A small image classifier, trained from scratch: norm rmsnorm, batches of 128.
Rows from block 4 of a small image classifier, named by matrix and row number. Rows with one number within an expert belong to one neuron, the router's apart. Each number is 128 + 24 x the weight over its row's rms, rounded and kept within 0 to 255. All counts start at 0. Numbers have three digits each.
After each expert's rows are labels from the 100 images, of 14976, where the router gives the expert most weight on average: "top examples" is what is common among them. Only what is clearly more common there than usual is listed. The data: photos of arthropod specimens (BIOSCAN-5M). In brackets: how many of the 100.
# router: router (model.blocks.4.mlp.router.weight, 32x128, trained with AdamW), inputs 0-127
# gate: expert gate (model.blocks.4.mlp.gate, 32x32x128), inputs 0-127
# up: expert up (model.blocks.4.mlp.up, 32x32x128), inputs 0-127
# down: expert down (model.blocks.4.mlp.down, 32x128x32, transposed), outputs 0-127

# expert 17
router.17:133130138140075160126158129113112086123152146129123099085150120119145119087172142139136098160132180118136164140096125124132083121107166158114121167152114157150159109147099074172077139144160143150100151117141141103158166122116160137128143074151113112122151102136121115148119129109159116107121156159162158114149151106094128139117119135140148124124107107113150107133148123069103121141164
gate.0:135152094106113107038135148189120160109138138137142145127145118113093130134139090110125113135151087133083166104103113110143158127112133152122133103153145153119116132162104146162095111132139120120131146108118096138099141138121157130140130102135115134138140172095127164131169127145097125137110146094109112139152128167190125130177134122156145143120108079157119172143099150147166119098151
up.0:151135120109155124127139149168134123118134129146123131141110124127113139144136098161114151103140074110093096137116123131115135143109163149076111118151144146100115174088127110134145092147143103140113147097069150123131212162132143131128114136125145158081175165141110144128085126157154125172092122146190120131168142109138110124149165111162105131116123135095138124125108144129172100134126
down.0:139117099150121091157126174109134140148150167152098126162093136135095122162118162196108101147170120121085135162122176135144118143125121150162082116152121132117148128135144114119131099129105086118092121082113121085143093099100120132145101083150101107124117131122121123119141094133147109138161133119176078130136138119110146124107145072163137129138160105122088117131121108145141095147154
top examples: order Coleoptera (45)

# expert 18
router.18:122119171140120121161124111167107140079135116163107153153135147114129111133104119124119131146169113078116090119130114116140096150159140111137149112100125151163142113143160148155145097108112145155096135169150129097066110136154103113104144117142132120124122133109149118172089102097161136115095163119116142132071156130116123099109081149149076158115131097143155129143093112080093128100145
gate.0:166133097089156115118079117113113108172124143137094122143098171116137127131137112139127152115098170130125099141072146109134112183129072143121117158099145110113107137146136115092146164163140128111153133117148142091106125098142128134161076138112115131133108110148132135113124122148070134161140138094154147108152141124088075185148154119114155169141105097117159097116122142103111127126132
up.0:116093118113149124122090116104096122126131137150177118144105149093115105118138104118117147078111124148133103171141125152126142097126135095154158101107118114141107158116123094122107205110092082145086120136080133114131135108145122134091130145125121104108096137131143111098137123138113112117089174121137129137143153137115122115097183199148127095116129082141106144075132116139143127158164
down.0:116133120174129152140139128139156136183098114125099142133082107136167118091159137064116120122144092151090088123084164110112104141107089126145120112132140111149141137174178136066115119109087162114125166165099161115111118093165127130121090128123145147090116127133152100108117152141078155125121125136157126112141160164145138097108118122129145151115093142141108133120135112123126122147105
top examples: order Lepidoptera (25)

# expert 7
router.7:129100107133139118147123151137095123177135141146091137141107109131099151164159126114121126108122154108083144089096153093113141148145134122141126140132090105110179104083106101130162144101186137139144091138107156124155116158135095134136182121104106084105134111119110102130122163105123104099159172127098129119076136128126165145118108132122126104135095135094136150166149173101124154168149
gate.0:079116152122112167101131098095139125140116136144158128132143120155153148129151108124070149107117145141162125160131187144129135122136141112117147105122134127112114196147147131173111124156101114119149122143139090108116133127112091074189107140142169112129100108105155142144093154102102114167086130107135141150141109173088113086166151120110139121137110143144084137132153115105124140091125
up.0:141160130163142148144129152138172134138133178112145117102130107159154153151144069104136101146160154167111119153145151099160105133132084103099132121100120143133155113161105124118081125107104103131120138078172145153185124119117111131124123168101154132150153164098172098137098145163100130147127099096144095164111139133120123135131173137123127108140112137163136100114131103176156146129117
down.0:126099121117136082109119123125129106125104106127099093132137125062166146136133090110145173095123109157118063159110115110154137156162165118103139122167129144111119119160133128132136166096099129216153129093154135116144132139100116123110132157132173128162138110109143095076146099126138146105125144127159122136108120155121113136141136095154158117142118119145150159134160159123106133116173
top examples: order Coleoptera (38)

# expert 23
router.23:197137157131130125168145112145101117118138136099123088140110148150148152141100148143160196161154113099090125125088102157125136144136148117123159083123092133094137108151128133118115138138153154123146145144129135116145089078150179107138119082135121124126128144108109131149110149153126134104158096108142057140168121152078118137113112100130153112115128143139122171139104113101093147104135
gate.0:123162171095115134106119144134096124140167149115072102115138158176153129139124113126132110165137078150148132139080157137101128108112118106143109123154129115170191134142103126137144158121113123163150139146115127121132113115145189131116108096088147118107112131111142103144142105165158135121167094085082147109134148101130131141128095160115136142135195129094129140121112122132177131165110
up.0:115092082134150157150157117105117159116087118132189144133124121085090116128193135113117137115107108092133121098167114130151131147148127139130135093133147111060087109116124135127132085136146135077117135150118122133154166130141126132135131121155082130130140113153109131110081118117122143122129176164134129139146144184127119103120118080147129089116066140149150158116136139104140100106136
down.0:149110111070171144127111119155099114147140114144156157115137119202104122138129154126136080142122150143123101142124119138145119084116101096087132142085105134128144125114143167111125189102145093092136084145093131099098134117109145138121105118121129116119130126116101156100106136107099096146169153114129163150155135108121128128152100137146150148155067122105140112158164172102138147103152
top examples: order Hemiptera (61)

# expert 5
router.5:111147135115084147160098118124151143164155170111124109155113107080107138129119140129085106090130144137147133129126137100149146174141129153089084160104109122116112148129147135089115191159076109153113154115105145167137139103102140116130115125150171097137103146138137105087127170115108105137146092114062104157113165124130117168097129146143123113136173105142146156128097118123120136132112
gate.0:106100102161107119162093159122117113136139131134144130110115153113175110168104136135132122108115097102164069145149156136109083099159092132142159106139171120120129113104163134130158105113150124081117066129128127121126104149135113120133122144100089143127152091102125095152114133127130171142158169144156127114160089122150141029123140126118099157107128126122132129123138146145113123144113
up.0:103096124140124188108115139147153129129141117124061141138124080137108166103151110178115150102096163133175145115141152145132104130138138135157119093149131109129123149159154123132113116131083113129146069142101131153100164141085101124123115116136119119165101162151141124089141128117147084126153153123135143107119122074107145087119092165162120109120112113092126135119141156131150083165140
down.0:139136086129133113131135157114131134164123141101124135107127143083118130138118096126099164146127112140141118133120186116136088115130113150117122146137147117107153156120117124027127114106152152119139121144112135105111146079173124139114112155135158173120172141089098085114083119166144124124146169156137095128142125122083090132112137119117149160092084140117140126130096120131146152102180
top examples: order Hymenoptera (53)

# expert 15
router.15:127159091097153110120152115166113080122122151138131157131138103149141167145149153172130145130112132089096112117170135110151100075111132134090098150105143120110157126087139110149148139134148144119173146145129153082128142136127133118116144120141100117115109101161159109172116121094116124124115134157088091093102118108103086141176130079091166155104115145152100137074143132105130126131104
gate.0:096099131143124099127147146097136120128115102120128134128141108169101119080097157113118162100112126106099124105138139111120159138116124120111180123162136130092115103154116147115142197123148120159149117131124112125102120122152109136098098109136106119127161112164155121152129137178106086119147120081170145100157098151133155125169113146161101087115105161106157142107112106135103065158084
up.0:124132124151089099136107136132127104124130143108127110102126163174124163141096162110092110122135122093131126123147126129149154125148126115098157120175164101079136113130119100125173169116162172209154133125155116130137087135157105143134140111135126078129124090126139142107120133179131155096102146091157116123158134138131156114061113102144151137096086156137120149130126129141091149125130
down.0:128080128103151077173110109131144133090140088139136134110118150155133108124147149112129161165120084115150104093124102137085117084089125141131126189118161128132141164137125141131157110152094094147137151113136141104118081101110120152121131134151124100075107131126110137125122101156083146165170158167137135113119163136152152100148114116112156095119136139121124119137099175151166165133139
top examples: order Hemiptera (29)

# expert 4
router.4:130169148110100088130111140161175135111134138161102120119157133118134160146076119141142089079120155136098146172136124177135102138140134120081135126114124161153078121164121139174168102118129135113128165144173149151158149139099112149128129159124143164118146162167109143117116130141095095159125153146141117168142112110105139098125104138139101092150110149092142136108135167163096133130145
gate.0:103132150094182143132141111072154116150130103125111129164136089142154138138126108152091141153123109142129104134128131097106152114116090129094128138119137142087121088147107120140131130125155126133153171123147145137118052155109134119139152103154132153140146127126151096152101130165175186172150119108143158146080115133131149124088128110129129087138123156164133122141151094115117182084111
up.0:139123144091134134057134125092188130116133163143145141172139082149094123138107123107099163152139103145133159137130132139112122142149107130072140140145127138134117112129107142122168093110126161177188168128064145132147134141117089116120099100124146120118100150119171113143116101167138156112155168101129139132088135179089158125143131101119132119132142163122111135107139138131121143121136
down.0:156116122137112127151084135101118134123130138117140169152122132153140107105136118083110131117150092148137110134138055147111117143111092153127119119129156137137163183108148126133141087136142067118142117064110162134143136089079127152136127131136137130138111126118123149133130089138167104129142170168105161127213104120158138121122135146151121113145156132110088119121127163128161114172124
top examples: order Lepidoptera (40)

# expert 25
router.25:162158088101176116156097097148117128128110109129116140120135143136139096136139092094097119117142127161125107099126124097109153127130090096116090120147146108097143094130129155157109130111085129158145103112123135104111131140142132128103120186156132097123147118146108185097109150108160198115148118163155136157135124164138151080091130126164130147121051149153131132114124139126118107108117
gate.0:130130157152139120162126079126093097164167115132085142132130085135155104104147150124086160159152062119114151122117111099127094156145115116166134098130144113114103095149117153098130119126112124068147106160085102124128129102114151124122149129147113134141109137179125104140130091156137126091124096137144077137133109114112133124113088131138137091125138180127150150140104183151129119164133
up.0:169150107112108113105118149119114103152187135137097115117090134105100125142149116176122184124104149122147107115133100135145116124148140150105132121154128102114115154146079131156153137106164156158166096109152133111110069131166134136106108107113143157152142131113176108171151130127108110169160148121096122121107132114125138134106153100089132144121145158152152139158138111056102118091110
down.0:126127103118139117113148127102072149146119104120140136153150154103138114138096130154119153150137093108095098098130169142136147156128119118122130120142123156127140111178138143133080124143141150169123134132114165121118117116157120098141125177116126131140138093100090126154094109141110120067131162204089161104056173153097104129134139144106172150155103138127131138129105094121144128143148
top examples: order Hemiptera (42)

# expert 3
router.3:103130091118145142127124127132121124109090130117155159107141113170095122097162135158132138102135150157143150111148152106089147097135148089095109144105116129115091134148136103108130147120138114096145106111071101126132117149152110175102120120147134122119155164149139152126111112136126116118111132164102113160139125117169095172092147168135085157145093085174055101127126120126108167095162
gate.0:184091097063120135121110136100163131129121123121089105127104123145129130110125144145118164074119119159115121115136164110137153111137140136112115183137116140117160150151200093135149132115106107127167162127171127145137157104123086137109138102185106127100144139150141162128070106127126132164124137137109155104117145139140119083150115128112112111134085133116105140146136142139081125092151
up.0:083177150199142120128137129143121128163137150135137157129159104124128112156116134114141098177127109084169108128115113154141092159129118122133139076124154123139081103118100153114116118134132166136101082153063136122127110157127203112135115143073147121144122119125116097140190152108119118091127134121156106150147136138113138122129137130143141140130148133135150121113112117103177131148100
down.0:132094158125144163118123117110071134161142136113127119144157106124085114147149181132121094133122099167099112119149135104174108101150123123135153104154129111154120139194132120139104181102136127098139138138098115119067172114142103131118156105078124125097124090128110143112165178149125136108125127063115110128127127128115129168144123138111187112118135140129124128131132147119092105121161
top examples: order Lepidoptera (55)

# expert 12
router.12:142163158115134119161121178186110096151153114144140137136120141105153135138169140133131116122090107117128098128077150105139146113156138120099112132116142120111164116146121172138129105120133099130089134127120120132092118139138185126141159116099143075172122148128134119134104169119159115161121183138075103158126146087102173145169168130113158119106122132136148119112133180102152121155115
gate.0:143144139144145109096170135133132118122138111146149114114080132102147113143087116172108172188157106097151143147137145148124114154119136117141079071135164121158134114097119132136112149134100136119115159164076112144130113092167107131181157108159137145118096117181140156112148128155130087140115111113115151125131117146160161154101121117100130111143121174117126126158159159131111159086133
up.0:131115108138140141151140106142106108142133146116112149092120136145172150137148090108128115141128157110118137155134171150056112122149116130121132118114153139169105164072106121123107185162158095103124141132132092124110115110132147130143117110168158168155119144122117128127113142116096149158160178166110136111145153108207143104164147088139113145139106116083123160122122105098126107112153
down.0:117137121127137100104137090137106088103166100124121148089099145164118160147112142181169064142148146116098133089116145134144141095097136094106143114153146099173119190142130137123127142121110146112112131170170133095121118108127142126142110129080130129113108126075094084166127133106116150144135148145140121120110150118095099101109194115106138137117117131155123149125113138154114117118172
top examples: order Hemiptera (30)

# expert 27
router.27:137136148147127130061105151080126100126179092109141103165130144192130164097128115141088110161150118144112135160143103125140117132137160141127126146163105118121144134106139093131153129095133136136101114107100131104123128156154108147140105092176088143156139100161133136130134097128120148097141142151157119095125100107112079146111078125110133161121093136135166158108139138147095152178149
gate.0:151132116150089105137098184149132119060156100127072129145128131148105142174126088133141109121114138129135130104095123139083168136136106128170141140122140141145113106133098083169117135147102165140111091124131124117119185124151133139135156135060092174113089150126156119126137105131105127105134156132115110112117163109126140103107117106134122182105107134104086131156132124113099133159137
up.0:147137111139103101117125194136109125056174108135103139150133128180117149156148090127119100106109132122127152099114125144081169130140118122176143140140139131137137096135100089154123150137113162152101094124122121099121169120146141138136161161075099155120088139125167121104126108123113128082133160114117120129110158104153130113107099120140110174107106112115088137159112139131088134167116
down.0:120126141089158102138127174171131127135147129131143152118103146122165145148110140093146094121129127116144120149150136122179117179101098128118153059093111111128148133101129117094130154177118183129126112159119131115104100076124102123139115145173165130132145122146129067091129156139110121071102167129139127156133135155095134177117154120133144129119131110144102151132114096156101136115148
top examples: order Lepidoptera (27)

# expert 20
router.20:120115088123141161140105125094134127133119081170074130116133145154111148149119102157148143097141128099121117122099145113110132119153143119129120129111153166154092109171133105135117142093134091087137158122135130151103110117104118127138121107163124073151097090145099149154140140111131068090126135141112154121187086057126092123099088147123158126109119102113109140112119167133139097116125
gate.0:128091185182159105088099107140107124142132142141118127140136128136127122130093129160141127074093142116150096094123143128212161121153106140120111137171128082132164143088155151103132133107134152196148105159103106113159127140156138119104159141132141144149138141082155135125143148138117114122107108133167130148067113162127126136126138128139118165115110113142128122146115151114155155137103
up.0:122087133102112124142196107087125094152158153150179130122134139136117107126087119123104107080091138105137118146151169101116142111136120118146140158129132105112120147105135113146116100123157144161122120198140113083139127147140131121108124157073137129171132129117143185130165127149115098134119153112144139132110161134136163083097164140136120147119176092153112105138153156124165129135102
down.0:134139153109116081190121135095115128080151167149133096135151133100112129111133127142136117126122092133120120121131127130173118137127167137161092173159118141134133125157078115127139135084152123128095119122168136132125130148074103126123121187128081115073098156095145178133120098147131135078097135106173154144133133118122137166111151128114145125148114117153140119098175139109122098132155
top examples: order Lepidoptera (40)

# expert 22
router.22:130108116106130121113124165131147114184108131118108127185138093112100130136139160165153118151133154157086158131102139143163130168162073118155119115113118162172101085123148149094135105151137145148165172176124166108142121096151164137179116149132135100127101104105125101102139128129142125112120135109176138129120100120092117108144150124131151112122109189113142088129104151132148119111133
gate.0:137148160089088152077091166092127139122143110123120131131112108133083175119169125158137110134096118106118111129139122109125120155165131134154131102093087127136178146090144146124112099136122130196164128147119113149105144128133140162115129121103116132144136122118116169109089145103152110113117139136201098098134109112148135119136141153120127141137167086099158100114159115166174157109122
up.0:104166145150094124159058145115096141139126129120094122138144100154079152112126099128163094101120157096174048147155149130109104150168126129155124160134104130127137112100160123113104085141095119132126100125152118122112108132145151144125123162087124133126126115117111142093093113107117121155120204153158127070141117144098145142138133141133132167141115138107114116142145146154133131119113
down.0:096165160137127167095142187132101127156091199144085120131177075141143130129147128147122131129111140114109121079137111134144119092106138117081143134167134105123140083139117110144143122115134120184126173122104102100070148120118128122126120102149146108111146143124078181094127106143121139133156135132110104116108125096145114094144137128119126153116168111122134147136090135134163128152130
top examples: order Coleoptera (84); family Throscidae (30)

# expert 10
router.10:138091145111114127112162095122077116126157145102141122131148149117159149142115114137127172168160139128161167170125136128091131114088112109149123154172126086151143107085142076140110132138106147084112125111127124118102095116139135153096148124160158119121098104105137079088130107111110089131131145126167128111096118126135157097117150152147127117080133149107085120133160143132106167085166
gate.0:145139143054149169171158136107175143102124122106155134110093123117121112137130116082101198113122136113153120136108107165096142098117120136151087129144154141122157191105117107158116167141141129117118146161094140131123138106125169140175130133136142136104145146126140126100154147148119144143131152172104116153103143109117103121141138103087135125136088105119130136178144102130138086099156
up.0:127118133078081183099159159125158131143104114120112128145107107129138110164147116087103182108132138138209120140138155156109126156111113129121109111130159122143108186118144097138129133151130118110117126134054106159109134117120164141141104126126155104088159153075168125108144125153135145129107168142138146141152132111132112114156142136127124145129135151099125155138113157123125102111184
down.0:126152123189125141104123170177155114127130135146103131127098144065130135120156140092131113121129109137142141122121122138148123113177121092129094134151152157170113136115125126109115093137170135128133126068070149167110125160140051107097130077147113133153094138129144105121163094136112141122141143110123136114144150148171112094116120137120157144133153118118154141116098102145163086127120
top examples: order Coleoptera (44)

# expert 9
router.9:142142078139133104124163121099114105166160154134139126133170177102103147101141128136118106142114162164143126154158115135101106125099138088151111095165109071133077086136156121138126073130103109136118100099118131150138172138118117150137124145137132094112125102181128115130142091099137137115137144132130099157145104146054120112136133116116134107128138121150137112082182154098144113113122
gate.0:131150169120149136109095105128124150125125080139114105155142130096132188132158080111118102123127092103130065120159135135140135090124149102156106132121171169144144127117106112169120143126092161088128120133127119138116128133152080118097138116133063149129110113081152128123113136113188126119150104123144118124089140124181140078099131116101141140141129125143107106151121128138099097152167
up.0:121145126132136140102163122098076137151085057160139082079132145107133114088153158131147105076142123112159132126113129153154116096106108154115140148156127153134111115094137121142160103132118145118132113133146121113104114158173105150114133137153082149085110173109150156128138105159162159144134093164111141142103116122154146102088102140135135164151118106141154093108114120106126106093137
down.0:103126153147106111066132138151146129140099114135172134145095136153141113120121135108153125153140135109103098137077081126148127110116146150194170153104154118127140149164112127106129132119123149127124109101116150131104150123162115130109112118150139109123173128121114072152139134128113085109077135141129120144156120128144103115105082176123122176076172153122078118101100089116136143143103
top examples: order Hemiptera (37)

# expert 26
router.26:130106131137157117166099116112149135114135103128173102136136132127163125137079115103113125104172155146127128148122146130127146123146153085153144134141127112109095111167102113142097105138108164159164125135129120142126113129130124123166157169104099185085117130149144093178088118126115173125146125113130133184087159171097109144123154120077102162096132130137140138148132094118106168130172
gate.0:123105136123121128144109125132114073122137149143124168121106159161125107104136164142137171184136124119190130113126118087145109154134124152162112142092118083110112135111109165123126142161142097130180098141114150145134138127131125141084126090099152070124100152150130160080082146124141104153160146112127116158118161100130131081113141115117118114172112133131113094082141101104129109155125
up.0:092154172120129134100142097124097145166133157126104122129124111153152108128128109096141108090120108120127082124100111137097131153156136109086140119123147086110165135141098141141139108099135112110106131105173118183105170134124162150127126126145083172105120134148143114177137121152143167089118148159110148069094125169160140110085148142133136120129162122116144119093178142125146091135134
down.0:115100155136147123118108127106122133120101095139130137138134129089060101173167103156143145107098155086115106162157143134121149158143177137094130143129129157126100075138142151096101124116165098108130160123093108103110129133142114132155146161144120133103142115180155151107134117130133101101160125089131152149077137111139110146147143160102109152154188164122168122143114148109097110133110
top examples: order Coleoptera (83); family Throscidae (25)